Weights of a small image diffusion model: widths [64, 128, 128], trained on aerial photos of the United States (SatlasPretrain).
Rows from block 5, named by matrix and row number. Each number is 500 + 50 x the weight over its row's rms, rounded and kept within 0 to 999. All counts start at 0. Numbers have three digits each. After the name is the row's rms in percent of the matrix's.
# emb: conditioning projection (model.mid.2.emb.weight, 256x128), inputs 0-42
emb.0 034:500497505500499490500478501501500500500500500498495522504504501528500500486501503500503490506497505500500501491019513500500500500
emb.1 038:500500500504500504500499498500281500500515500500500495500500500539503499497514500500797483502558528500500500502605588500500584500
emb.2 011:500500500500500497500494500500464500500500500500511500500500500501500500500500500500500502500501500500500505496399501500500500500
emb.3 010:500495469500495571500499500500529500500500500500446500500500500351500500497500500500500501500499500500500500495496403500485491537
emb.4 042:500501500500481505500505508500443500500500500500499500500501500501500502464500500500499500500500500500500500500304500500493500491
emb.5 032:500502501500500493500500500499512500500503500500501500500500500500500500491500500500509500500505500500500500500093497500501501492
emb.6 019:500502446500500501500524500500446500500500500500500500500500500509500500500502500500500500500492500500500500500583499500500500500
emb.7 035:500531491500500503500499499500885500500500500499441500500500481624500501476496480500502500500529500500500501500479493500510500559
emb.8 014:500501509500501501500498498500516500500500500500500501500500500468500500503500500500500500500501500500500500500117213501520500500
emb.9 040:510500509500500436504491499500677500500499499500502459500500500454500500497501500500522492500503500500500500498470506500507500622
emb.10 191:496504473500523390486474537515404537510544484405482506513516506452527500392513510480500410473510502500514501461581494492470447513
emb.11 089:507499504500496499500499499503501500501496504500502482500495500498489499493498499499495501500497500500500503503641500500499500500
emb.12 023:500506540500503499499515500489535500500472500500500456500500506480500500517502502500499490494500491500500498500244631500452494497
emb.13 041:500502504500528446507513569503520500506467500542473413500499389499511502499482500500415500420729479500501455499443503500498554502
emb.14 023:500499501500500580500500500500530500500500500500500500500498500501500500493500525500500500500501500500500500500413502500500500500
emb.15 046:500500500500499502499498500500460500500500500500500494500500500500500500500501500500500500500499500500500502500069606500500500500
emb.16 031:500499500500500499500500502500493500500494508500500499500500500504501500519501500501500494503500500500500501500204500500500500500
emb.17 028:500497527500501497500500500500509500500496500500505502500500500512500500500501493500498500500500500500500499500000513500500500500
emb.18 030:500498493500500481494500498500999500500500500500501503500489500502500498492508500500500500500504500500501499500304568499499500497
emb.19 019:500500514500500506500500500500895500500500500500500498500500500507500500500500500500500500500500500500500500500394499500500500507
emb.20 059:500495507501509498501514496500512500500500500500497501500499478478500500499491500500499496499541500500500499492610532500500504502
emb.21 110:500501500500501496500497496485219500500498500500497505500500503449513500465499500500500500500498500500500501500331483500500500514
emb.22 073:500500500500500500500500500500502500500500500499500500500500500512500500523500500500500500500498500500500500500041501500500500500
emb.23 034:500439503499499334499500500496068500500500500500500500500500495489500500500500500500500503509448500500500500499448503500500500500
emb.24 041:500503464500499489501495500499467500500500500500499618500500500501534500504500500500496500500498500500501497501905507500500500499
emb.25 049:500515502500500500500502500500523500500500500500498500500499500509500500510500497500500501501501491500500503500999498500502501499
emb.26 058:500478501500501523500537505499500500487495498499500500499500499503494502499499490500500500516499497500500505502306500500501501500
emb.27 044:494510521500612493501504511501313500500500500500490492500500498507501516500539509500488500503499529500500502501205499500516498475
emb.28 029:500495502500500512499500500501492500500500499500501499500500504571500500500503480500502500499519499500500500500534518499500500500
emb.29 062:500502499500500501494484499501503500500500500500500515500500501488501499500500501500499496500499500500500500500060452500502502500
emb.30 059:500499498500512511501499500500867500500500500500500500500501499499498491503500503500491500500500500500501500501520499500501498499
emb.31 023:500503491500514498503500500518490497501504494500451557500500546653502477471503520500500509504536500500501490500409483500495568500
emb.32 078:493498474501500500499500503510427500500503500500500503495501485508497500477500500500503506500525505500500500500999559492500498500
emb.33 028:500505500500500500500500500500501500500500500500500500500500499464500500500500500500504500500504501500500498500086495500500500500
emb.34 097:501500493500500491500484505502500499499505500505500531500500500504500499500500503500498500500502506500500500500579500500499500500
emb.35 060:500501495499546502507501499504500500500500500500534499500500500585500500496500511500520500507498499500500501484626492499510500500
emb.36 124:500523506500495498500508505486460500500500500497500501500500500523500504673500494500487500500497501500500508500110520499528489552
emb.37 038:500498500500500503500500500500503500500500500500499500500500500504500500500500500500501500500502500500500500500136499500499500501
emb.38 053:500478593500440510501503498503572500503470501500621501505500496574504500500519503500522500504499498500501473511181507500510504449
emb.39 029:500501504502488451501501500504507500500500500500500482500500500437500500499500500500501500500511500500500456500273501500499500500
emb.40 038:500499510500500520500500500500610500500500500500500500500500496500500500500500500500502500502486497500500500500160494500500500500
emb.41 087:500500499500500510500500500500398500500500500500500500500500502500500500500501500500500500500508506500500500500077500502500500500
emb.42 036:500500500500500479500500500500496500500500500500500500500500499500500500500500500500523500500500500500500500500756506500500500500
emb.43 297:505498466498476474524516491503483491500496499500482488502519516461517493529500460468544478502493526523509496501738494515418502483
emb.44 063:500499483501500500499498500500415500500500500500502502500500500504501500499500500500500500500504500500500502500350519500500500500
emb.45 038:500497492500500487518499500484517500500500500500499494500500498548500500493498499500467509499491498500500500500132510500501503500
emb.46 017:500506480500500488500498490499498500500495500500498503500500500438500500446502502500505502500552538500500499472109620497486507513
emb.47 016:500466500500500469500500501500119500500500500500496500500496500563498500396488500500500500520446500500500500507408508500500500500
emb.48 031:500508501500500500499509483500523500500500500500501499491500496501496495478503501500502500501500492500500501499559500499500501516
emb.49 029:500500511500500479500500500500025500500502500500500500500500500500500500432497507500500500500499500500500500500329500500500500500
emb.50 055:500500500500500500500500500500500500500500500500500500500500500500500500499500500500500500500500500500500500500285500500500493500
emb.51 043:500508490500500505499496500500500500500500500500500500500500500500500500499500500500501500500499500500500500500035500500500500513
emb.52 032:500503494500499512500498500500502499500501499500507501500499503499500500497500500500502500500500499500500500501011500500500500498
emb.53 040:500504477500442488500479500501666480500504500501539507502500499500500467500503394500463501500546501500500502500227497500500500443
emb.54 052:500489497500499483498498503500855500500500500500508498500500501498501500500502500499500502499380501500500499493501457500496525497
emb.55 013:500519358500500515505500495500526500500500499500500489500500500478566490496500500500500500500511500500500493500630683500495501500
emb.56 040:500514499500499500500498499500511500500500500500507500500503500503496503500499501500500497500501500500500499500000500500505500465
emb.57 026:500498499500517502500501499500503500500500500500503499500500501455496500507500500500500500500500500500500500500493500500500500500
emb.58 055:500500509500496501500500496500562500500500500500500500500500496501500500500500500500500500500500498500500500500941500500500500500
emb.59 053:500499479500484453501500492500496500500500500500500500500500500502497500465497503500500500500503500500500502482042498500501500521
emb.60 021:500520483500504494500500500500473500500500500500500500500500500538500497507500499500500500500500500500500499500313521500499500500
emb.61 025:500491493500519472502489494497416500500497500500500500499509503498499500499512500500485505503500496500501529500280499498540495508
emb.62 023:500491524501501501500500500502480500500498500501482484500500499485499500500508500500500500496500501500500500500346502505500502501
emb.63 015:500516441500501511493500500500586500500500500500463500500500500441500500539500500500490498500512505500500500500462496465500445497
emb.64 016:500509456500500501492500497500493500500500500500503500500500500533500500500500500500501500500500500500500500500560445500500478500
emb.65 031:500489498500500482500500500500518533500500500500498484500500500498500500491501500500501500500513500500500493485623552500499507501
emb.66 040:500508500500500501501504502500506500500500500500506500500500500503500500498500497500500500500496500500500500500531500500500500500
emb.67 165:499530368502506531483500490487580489479519495501407496489506482430513477491481470499457533514471450500500500504117477504494499384
emb.68 073:500505448500501499509477501472481500500499499499502497499502499502491504497500496500503513510461508500500514501605488500500542504
emb.69 056:500496497500493522500500500500217500500500500500500500500500500474501504531501501500500500500500500500500500499482503497500500505
emb.70 078:500500500500500500500500503500500500500500500500500500500500500500500500500500500500511500500500500500500500500000500500500500500
emb.71 083:500501447500524392488500502446458500500518500507506494500500504553547498516561500500500500508598503500502426481014536505501516496
emb.72 022:500501486500500455502501495501447497501500500500494515500495497342501500510498497500500500516550502500500506500146488500501500647
emb.73 123:500500511498521495500514477501405500500504500512502500500500500500486484490500522500506518500499499500501478494443500498499538505
emb.74 073:500500508500495603500503478500498498500503502499501500491492501500490496499500501500499517500491487500500505501747491501500498503
emb.75 064:500497482500500466498528445500500500504500500498501475497500473460502500493495500500500502500495500500500505503096518500505503488
emb.76 054:500500501500500488500515500500492500500501500500500500500500500505500500500500500500499500500492500500500501500305533500500500500
emb.77 085:500500502500465491497500497497562500500500500500507558500500498571502500507494494500564503535500512500500500500054501500521568500
emb.78 058:500497500491500499501452520482468500500501508500469439500500497563491500503510491501499502492524509500499517501278576500544441501
emb.79 060:500505523500500613497504499496500500500502500500500500486500500484479504502493500500500502492499498500495570500552503500501500447
emb.80 035:500497491500500500502500500500507500500500500500500500500500500489513500506500502500499497500500500500500499500000527500500499492
emb.81 162:500497501500500486500500501500500500500500500500501500500500500500500500496500500500500500500500500500500500500059498500500500500
emb.82 022:500501619500500380489486506495164500500500500496500500501500500509501500498499499500500500500486501500500509504609500500500502500
emb.83 082:500502502496628497500500499500500487500494502499499497500489500515504490496500498500499502500503502500523500500504497500502500503
emb.84 049:500503504500500511501500500500536500500500500500500503500500500498500500500500500500500500500501500500500500500009490500500500499
emb.85 064:500500452500478489500500529495430500499531500501504496500526459517496500501545467500493462494567508500496507499624519502485502500
emb.86 080:500499499500499498496500500500566505500500500490500500500500500485500502542500500500500499500522504500500500500323500493505499494
emb.87 064:500540511507505489500503503495631497510461500499508533499488496572516500533492500501542495495501525500500473512189589500412501494
emb.88 040:500500502500500508500500495502381500500500500500504500500500500500499500497500500500500500500497506500500499500090500500500500500
emb.89 025:500503500500500502500499500495499500500500500500500499500500500513500495509500503500500500500525500500500500500705312500500515501
emb.90 068:500500501499500485500500472500858500500500500499500490500499499512500500499496532500501493506510500500500508500121486499500500503
emb.91 045:505460484500495509509500500500499500500500500498500500506500500628500505500500507500500500500499525500501495500399500500502500576
emb.92 027:500499512500506500502494498501292500500500500500437492500500500505498499500500500500498502500500500500500500500689528500503505500
emb.93 030:500501501500500502499501500500511500500510500500500500500500500497500500496500500500500500500500500500500500500214499500502495500
emb.94 038:500502498500500513500499500500407500500500500500500500500500499514500500500500500500500500500495500500500500500324478500500500499
emb.95 033:500516502500500502498500499500535500500500499500496500498500502491499496498500500500500500500500498500500504500000391499499500499
emb.96 024:498506276503646556489493500499498500500464500500506540500499504431499501467508500500497499506633513500500497500553498500500499425
emb.97 023:500506500500501486500501501499493500500496500500502502500497500500500501498500498500501501497501500500500500502509501500502500500
emb.98 077:500500486506514497499492466497445500493500497500505496499512502490492489505481498500510530504503499500502491500340487486507504532
emb.99 145:498580495500501549500486481475491494500493500499500504500499500498481500490506501500496500500500500500500578503478494513502500515
emb.100 014:500500498500500465500517500500534500500500500500500500500500500496500500504500500500500500500506500500500500500533500500500503500
emb.101 103:500505498500500485500500500500347500500500500500500500499500500498500500501500500500500500500510500500500500500032503500500498501
emb.102 014:500500508500503582500506498500540501500500500500503498500500500500500500493506509500500500500500499500500584499500502500498500493
emb.103 084:500500500500500500500500500500278500500500500500500500500500500493499500500500500500500500500500500500500500500009500500500504500
emb.104 083:498506544500496610524492499501476499498503499499499512487500500571551508531485517494484495532340500500502502504496502533504524500
emb.105 020:500498383500500499498500495499502500501503500500508487500500500486498500500491500500502500500496500500500500500576487500500501500
emb.106 046:500530495500500412500505500499502500500497500500491500500500485491500500465500500500500500500525500500500496500491504500500500502
emb.107 036:500500505500500470500500500500442500500500500500500507500500505491500500412501500500500500500497500500500500500159500500500500500
emb.108 049:500500449500500497501500500500411500500500500500500500500500502499500500510500501500469500500498500500500500500471508500500500501
emb.109 038:500501500500503496500501499500508500500496500500500509500500498505517500500500500500520500500505500500500500501496501500500500500
emb.110 068:500500509498501472482499476510515510500501490498529499499500500539506501497498500500500505510496496500493502486039487500496500484
emb.111 093:501499497500500591500495500500508500500500507500500499506501496494496500517503496500500502500493500500500495500035502501497499489
emb.112 024:500446497502512541500499528487407499500457500500502505501502498496500494536522500500494472491487523500500501514380524496526508502
emb.113 053:500505460469501499500500506501335500500503500500476504500500527504500500504499495500490498500515500500501500500007500500495494507
emb.114 021:500500506500500500500501499500535500500500500500500500500500501502500500503500500500500500508501500500500500500465435500500502500
emb.115 027:500490500500500484500509500517527500500500500500500500500500500500500500497500500500503498500500509500500499500472494500499500500
emb.116 072:503507486484492526500496502500337508500500498500504500499500486491498537500503508500502496508507498498500500500116475504499500494
emb.117 032:500500463500505495500500512500503500500500500500504505500502500532535501503503499500592500504503503500500499500471493500501487500
emb.118 018:500492490500500498492500495504401500500500500499500502498500499516520501497499501500498500500500508500500513501387500500501499500
emb.119 019:500500484500482500500483500500693500500473500495500499500500500382500502506500498500500500500502500500500503500500504500502499500
emb.120 021:500502498500500384501499500493286500500500500500500500500500500513539500497528501500494499500511500500500500499863531500500498536
emb.121 021:500500500500500462500500500500500500500500500500500500500500500502500500500500500500500500500552500500500500500384528500500541499
emb.122 134:500500500500507487501501501502506500500494500500502500501500500499500500500500495500500499500491500500500500500044498500500503497
emb.123 023:500504496500504497502500500500507500500483500500500486500500500772500500506500500500500499500497502500500500500575499500500491500
emb.124 011:500512452500500321500500500500332500500500500500501510500500500489500500483498498500485496500576500500500499500424500500500500483
emb.125 050:500520500500502416502521500480493498500499505482515496500498497498494501515500505500495500501500501500500499505031570500507481500
emb.126 046:500461498496520451500487505500381500500530501500567533500500497562502501502501499500586508500503495500500510500517498502499444509
emb.127 050:500499502501492515513511500494483500500476500500473527500500512495499498200484500500470500496474485500500501500377503500464508506
emb.128 082:499535546546606499494519532540436500500532491500501459497500472442496487517500503500485516560419481500500503499590500500499539501
emb.129 051:500500497500506489499509501452432498502489500500497501500500508434500500493493500500356518502500537500500494500449512493542501496
emb.130 156:503476499488500457500500491537406487501424478482463484499499491590517497495506494500480499505485494500502486500492502492504489506
emb.131 070:496452495501487502499513500489167501502496499498448534511500510496504529438509531499521500498555595500501499500568404501449504470
emb.132 041:500500498499500503500495514497813502500501500500521494500499505435504503549490495500511500503516497500500500500519520500500500542
emb.133 082:500492509500495514500474500500248500500479499501500537500500500494510500457499493502538479500534503500500500493500461459500502504
emb.134 059:502524512501225538495499496498636502500504496492466553499506499616500507552442465500509447498447488500500568498512529500363517505
emb.135 133:504459494504526444465498461501546500501492495493577481499502490495495518470513523500417608511471523497500500508503461514479435457
emb.136 125:515501543504478503505501498482857500497474499496581509500502496467501500550454493500582486524524498512491496502498458469478534499
emb.137 142:496503521498529501516507500569684513501494511500484646524487502556488493500463502500530560501548474500500534489465517496478500488
emb.138 119:507472435500514501631518498498405502507486494506453502499502493556500500446525478494499478509519514500500484507539506497515579501
emb.139 112:501508492507569486501544508509307502500510496499498492497499500495530513498508502500540502435521484500500527497650551500511500500
emb.140 155:502515377476518538544495498504503501502530500499470553501514541480491497352459547500427469502500515500500480495496355496579497511
emb.141 152:503699512496503517497500496466233491510509500481654541500492531545493489573468432500548500471477471503499507499534562520410459485
emb.142 054:500504508500499501500500497500456500500499500513497500500480499566500499428501527500507500531502500500500501500508508500500500500
emb.143 086:498498416489488589511507520479379511516543498500491489509503532483500480369466367501445462475612548500502501488508498534435498510
emb.144 088:500610415506497504432524498494260508500499495500497299457525499496502484412488541500499501456466509500500504521497551497474480548
emb.145 059:500498520499500500499503500530477501500528501523484488498500508617528498588484500500467505502496537500500500504499485488500529502
emb.146 049:497474425518471494499499535517570502497462496499541469499508499444482452449519529493550493499484505502502486504210509494699460535
emb.147 086:504524491507505540441498495495221503501480491500552406506500609391500513497511438500593463372526486500500535499485505543508502501
emb.148 094:500581483501376443518544523531562498496515507510505333500475491485476491469412464500646522480397437500501476500545512500509562551
emb.149 190:500495502500525466500506499501846500500502500500518500500483496630490499500468524500501513533515492500500499498463502500521510477
emb.150 069:490540581521500486499526496470463501500492520501492495500499498500481473477489484500590540498527473500496499486610500494500543385
emb.151 083:514452575485361472522427459445519500501469500511493387487496484558503481508508403500451510588476475500506494507471477484476479508
emb.152 183:498398481504452488495481511455412497499495497480468390502505571540465502434499616500506524603526572499498463518432543493500455441
emb.153 061:502498498485489537501554495515472505500507499540491462462510567515474495446509538505619500488503573500482504560222497503416457480
emb.154 076:500549520487510494501516497502332486499497474500499506481498496536501462496487519499517463512671506500492499501553531514497567457
emb.155 072:508482526498397512539506496500526500500518520500464499501489459623511472543445491503558509493402479501500525527532500519478674495
emb.156 108:504486453511502500505504470501510501500503494501501494503498440524436498399514509500524439536498550500501561543518462503502500501
emb.157 089:500507510494502486510480469513509497507465502540487496502482495402497490470492548500482515483542496500500480562542426500484527400
emb.158 100:509504549500477522464500490486307501498515495497505628501495504509463499517480483503579565527485500498502432488501489504382494501
emb.159 110:494571583491499382492559508481525500497457513503501465495489495446501512580363440522474519494470469500499485507501590586474371463
emb.160 146:500530561506463577495480490460192488486502500499507500480569525689443539500547439500520479471514497494502502529518504496548438630
emb.161 055:499509500502522488507542486501494500513521519503500409500493500210500490552500475504452500475491522501500498512727526500497484480
emb.162 052:500493508500369476500503507499179499500535500501537477500503481489531508501441519499495488511508452500498494501480524505493500454
emb.163 191:496535507504500497485490501500500500500444467499472488500500460389496498497514500500564507486493437486506534499464539501456500414
emb.164 186:498465435523589502493491496555519501503478499509439416505491509491493499411393527500611500582612517498492491510559498488474521400
emb.165 063:500475560525471492496491483535497500500615496500502536500500551346500523493507501500500515512496496500500500500458494500499538509
emb.166 147:544432442497455452532465532527480506494509423498471597498500663488444500451497501500444519613522434501496500476500463507498511522
emb.167 130:485565439500622467500521487515496492502520489502429501507519495397466491399550485500533464436484631485510451503509537505494507504
emb.168 062:500476494483457493501497512526357498505511510500503496502504538439509510507472485500647504518500501500500497617519432506498496539
emb.169 039:504503500500502514500496500496583500500454500500504445500500491640496500500504389501490499500501490500500499522497577500499502488
emb.170 047:500439489496503516500434490500451500499500499498501426499500513590509480622500496500462498500415501500500505462523449478533506653
emb.171 424:515437486497445555521465461510666499493526495495560549493510534544501505530554484499624499652538549506478486495506406495460503487
emb.172 079:497466457499500493499446493501530502507466472468580501501504515500522500412520559498513487521531549500522456429506514499487501496
emb.173 021:500544545500485405501493500493447500500518500500501552501497500532501502511464505500500500500506526500500520500607483500516530511
emb.174 160:489531590498456481504487580507281501523437500502553441506503525550499498616511502492262494439456357497500443489490561502493496438
emb.175 068:500504510499500500499500502500526500499424500500558494500500499480495504475541502500641498535510500500500494500522512501504502500
emb.176 051:499419515502501499499504506504214501500506504498498503500500500538499494490501500500623500520471500500500515501464474499499505526
emb.177 062:500515608498496501496499500479476500500502500500505501500500500504501500536500478500552501494518498500500501499502491500571499454
emb.178 104:499516520487477569500520508466610504500501484501467446506434471608487494496385546500515507519506519501498526510507701575456554388
emb.179 083:500571461499475582512492500500329501500511500492509428500503520561503504531500434500506491495537506500500499499506478515487511495
emb.180 054:500494270493516492485510500542430500498501501499429447500487513388500497422499502500444521489557598500501489502501549501502573461
emb.181 115:500485488500513571473535500495735540487575498500403464485545490441500467545489498500563482492438546507498502509502478469491502571
emb.182 120:500506565499475468500479475442560451494496491499468477495505461619511497484500468497531540507608466500500529502600514477489435503
emb.183 028:500514648494499452496500483497442500494435498480492474500500542506500503491501478500528536500464494500500501500463500500521494486
emb.184 108:500454493493503484497503509501444499500481500502499422499499483633491501503493458500530523499501434500499494517442444516496509544
emb.185 062:488573522500510510500502482498551500500538510500485521500500500467501491499508515500523500464524481500500474509390469517522503363
emb.186 060:500444515500485497500500447500501500500500488524512505516499504435475503460514501498491518508505496500501500511456412493593501482
emb.187 022:500475531500481544500449500495494500499504500500506499500501497441498498451511494500500501500505470500500500465416246500500498475
emb.188 085:499476356501500520498486500506485500500464495500557500504509500395498510463497486493494496494498498500500499464500494516461499468
emb.189 077:499531408501506549500480440509521494495506500500485470502499488528479497501509524500458497484483562500500418478416309504486536477
emb.190 030:500461491500519473500499497500773500500500497498514524500499502528503503526501495500535499521499511500500507500348477500554554513
emb.191 089:510489500502839508499501498500364497499519506505499515495522485366499501507511552501532500461515490500498488497440490519491531557
emb.192 059:500530510499500389500498500499609501500563496496465504500498459366499484500495514499529501503490470500500537490594515509504508626
emb.193 067:500499549500489484477458500496407500500493494499526520500515499502507530501543519501496513497504400500500497499513493502489526471
emb.194 065:503512460493446512502498549455743495501464516499502502500494460607528487585486444500561490544378486501503509505509525441503479502
emb.195 426:489524550507516466503514518505249503504500510521517481504508530454501500526428533500479541479576449500500479504527582472476505488
emb.196 172:505516515504500516472488503486565504500500488494503535514517530494456484464526505503509491491556482500509481500577499507497455497
emb.197 163:500549518469486532501491459444476502503451506467486416500502555533473506547439501500504500509596487500501501499501542490360473352
emb.198 057:500464539500476482484524455500537507500493492490501425500499500345464500225543445503592493500508510500501510510504422500495433439
emb.199 181:502352480486503583537505545527423502498498471498456512524530528414511517499616463500526429575456507505502541417552299502530492525
emb.200 049:500503567484546505518442498503734478500501500501468436504508489542500495499493496503502507535504497492497496500365530546499519449
emb.201 150:499490405502500482534498497507509502499501494501534495500510520643490511503519508500587508502575499499496417501516488464463521504
emb.202 161:499472527486440537498492531517625487499462500502495497500502515504551486496500423500531499498464487496485478503554391509553529379
emb.203 119:504438516508505502505487607500609488499507501516450487500499608529537488514504490501500499508504472501500509498584438500524499508
emb.204 058:517572508463502470504496463501493501515484506535549314500495517530521486541496501509511499520531503500500499500512515507480511471
emb.205 272:500505455505461595501474493486238496505433511538423449498515497432495500541493526501406538518499498500500464474547396508497503446
emb.206 218:501548547498511448472490499510691527501527496416521523498503503551497510370513524499583501485470522500500500504500487480438494582
emb.207 097:502476471499480617500491504444196516501502502500503502504511514541499504565485471500519485500507494500494501510559472500433505481
emb.208 063:500511614500454500500502498499518526500480500501490479502504516469460546500502472500514527471498499501500504512503483517469510502
emb.209 177:499500501500525482507487498504779511497501511500542505500497501479494500497495497500489499498526457500500502505606521499502526498
emb.210 062:500519498500516642501516537520339483500499522504486530503455492539498500413447525500508505500481533500500468504511491506499498498
emb.211 152:494505353500415579488506500442167498500504500503502490501502560694493497641497515500504486456485512500501501522539429490467501492
emb.212 089:502384482547501481500471485449343500500482463494503578489502484565504501565500468500586489559590534500500493489498474499524510506
emb.213 133:511519543495459463499500437500563488507484501496553520499463577526505504633516455500515497553489486500492461501503360457516539444
emb.214 180:500552496502400514560492500506126505500465511500499495502488505496490458447496500500485505448434406500500506538504502500518501537
emb.215 133:502498506499500559536485511533482500500494496489470386512500390472501493541485490498516506454427529500503471480537486504423538500
emb.216 073:500500542500500500482523503500498500500524500500553547507487482728500497465500503500500499500478513500500500498814533500484500493
emb.217 104:500507507501496532500498500499877500500501499500501500496503486381501500621506500500517500500494500500500510500501594489486505499
emb.218 067:500501486488522489500560518521509500498493500500514469502497459499491500501445504500487501489494477500500470481510546505492506376
emb.219 126:503510507422536492476498500521213498496503498482492484499497526403515492459497500500503491527477511499500512478585505501499498493
emb.220 053:500523462500596604500501460498540500500489500500516367500488461506515472529512572483497451461500494500511500482503592500381590503
emb.221 045:500521501497496527501500499494649500500493500500499496500500502509500507498504500502506515531500494499500507500567499502503487500
emb.222 063:500522503500500515498490489500507500500495500500501500501500506499510500536500465500507501508494491500500490502464490501500519501
emb.223 047:482422578501505360475499503464287503465518499493553538490511565577461511530555495500561509532432474497499522467519508494529452514
emb.224 047:505493502497493601502509487483493485498501500500559582500499500500498518504500520500488451496416474500491520503498456521502491402
emb.225 140:499436503501503519502501486503488497499395498501498484504503472494465504492499450499453496482522510501506492500474382503420454500
emb.226 272:498545545499483512500517507508348495500468500513427499500495497422488499427499503501503515466427485494496519505500488489520458496
emb.227 066:498499519492499567497513485503501495500458502500528449500507515513490497499496508499501464577394510501500537464497478500452509509
emb.228 083:501500411495428634499509496497288500500512500500503501492494470596454503563483499500474500501544571500500588502481550500527490502
emb.229 120:500496498500500508500502504500776501500502500498503431500501500488502500502500479500500500511522507500500500500480486499500508471
emb.230 025:501501525488390559500509484487385502500500500500498486499500502497508510466417449499501501492448517500500502525481501502502496525
emb.231 196:504418515499494533510474456499863500500510497500507624499508511487486500496506465501496500494489497500500511501487488518491480486
emb.232 125:490535508528401567507508512498451492499533533506530411500490529598518412545513301500567489519604526506499500503518461530330476481
emb.233 019:499498524491475401499508483505418500500499468486482473500495509500530512466493500500493547506528363499500496503429446503486608455
emb.234 122:516416488497446466502495461457503488500554501500497430498474536557491487539475479505485535548494503499500497499507406471522516501
emb.235 032:500499560503528535502500500500315500500480500500506501500500493496486524478504500500501499499500500500500500500520483482496502500
emb.236 091:500507498519469529500501500500825500500506500500508492500500506607499500562499500500585499539500499500500497500498454498500498506
emb.237 090:500501480491494500465490495498392500500502500497503495500520520492499520521496498501575494499501500500500499502502485500500485504
emb.238 107:500519563513451493501507500454287499500500507500502467500501492871494501510511449500486500486498514500518499501500519502499503495
emb.239 246:501451505530646493518476493494648500481510501473450509497507527502498503481430532501502441421552680501518502455531469489588505501
emb.240 074:519508473498486435543486497508477500502485507496502501506480528497508474551531489503502500514463477508503500546538513503505503504
emb.241 135:487491594505411504476503427500520512504435498503513526513502446528502500472507626499433502491514488500504606500550494483625566488
emb.242 034:500489502488475500500508445495497500500484500500471502500500471273500512507499582500500496461507551500500499498502439488496503480
emb.243 032:500469484502512726501500500499451500503500500493498478497510521437460498450500496500463499500546499500499506514499394495505547541
emb.244 156:502481510528313507478506495488592469500570500499561492498506459517500493667504468500539495486458525500506508497617450498413469415
emb.245 177:500514510503497500523489512523503500501500498511545531499465509758498515494486415500395499496460507498497540474492498513499435506
emb.246 091:500500503501495491507502500501553500500506503500517489500499485533500490490498504500483501511501559500500500500501499500500500455
emb.247 057:500498528505545505494500504508149492500495497500529500500500508810500483570500511500505498496467533500500513500509499500495498615
emb.248 120:500612506494541507520492546492400485550493505523499487499477460567483486530443491508540482488374502500500505510498559503501414335
emb.249 049:496500427502499498502575498500469500500499497504515498501486436242503470448519483499531500501491502498500497513501624503506484500
emb.250 191:500519460496500507448501480441449495497510497500505369484509540500488467490496497502502520509487501500500486461588478494474470500
emb.251 052:500435486498489469500500472491612500496562500500496499500494506485486500505493497500569500622489491500500479500435469483503499515
emb.252 137:505505566508514497520511497482514526482492509480589567497503468426521510552550481507571500572601433500499499477501439500456566439
emb.253 110:500501502500581391500503492530419500500501497499497552497503494490501500481496538500460503424500499500500495480600664500499516503
emb.254 177:499499538539400530500496482510577522500521499499543638488506513346501504480463519498467502502563551499500508516496496505635659488
emb.255 204:479518480496527499519488471525784501500547489501492523502492484302501487496500543501443558553497504498500491471549492492501507373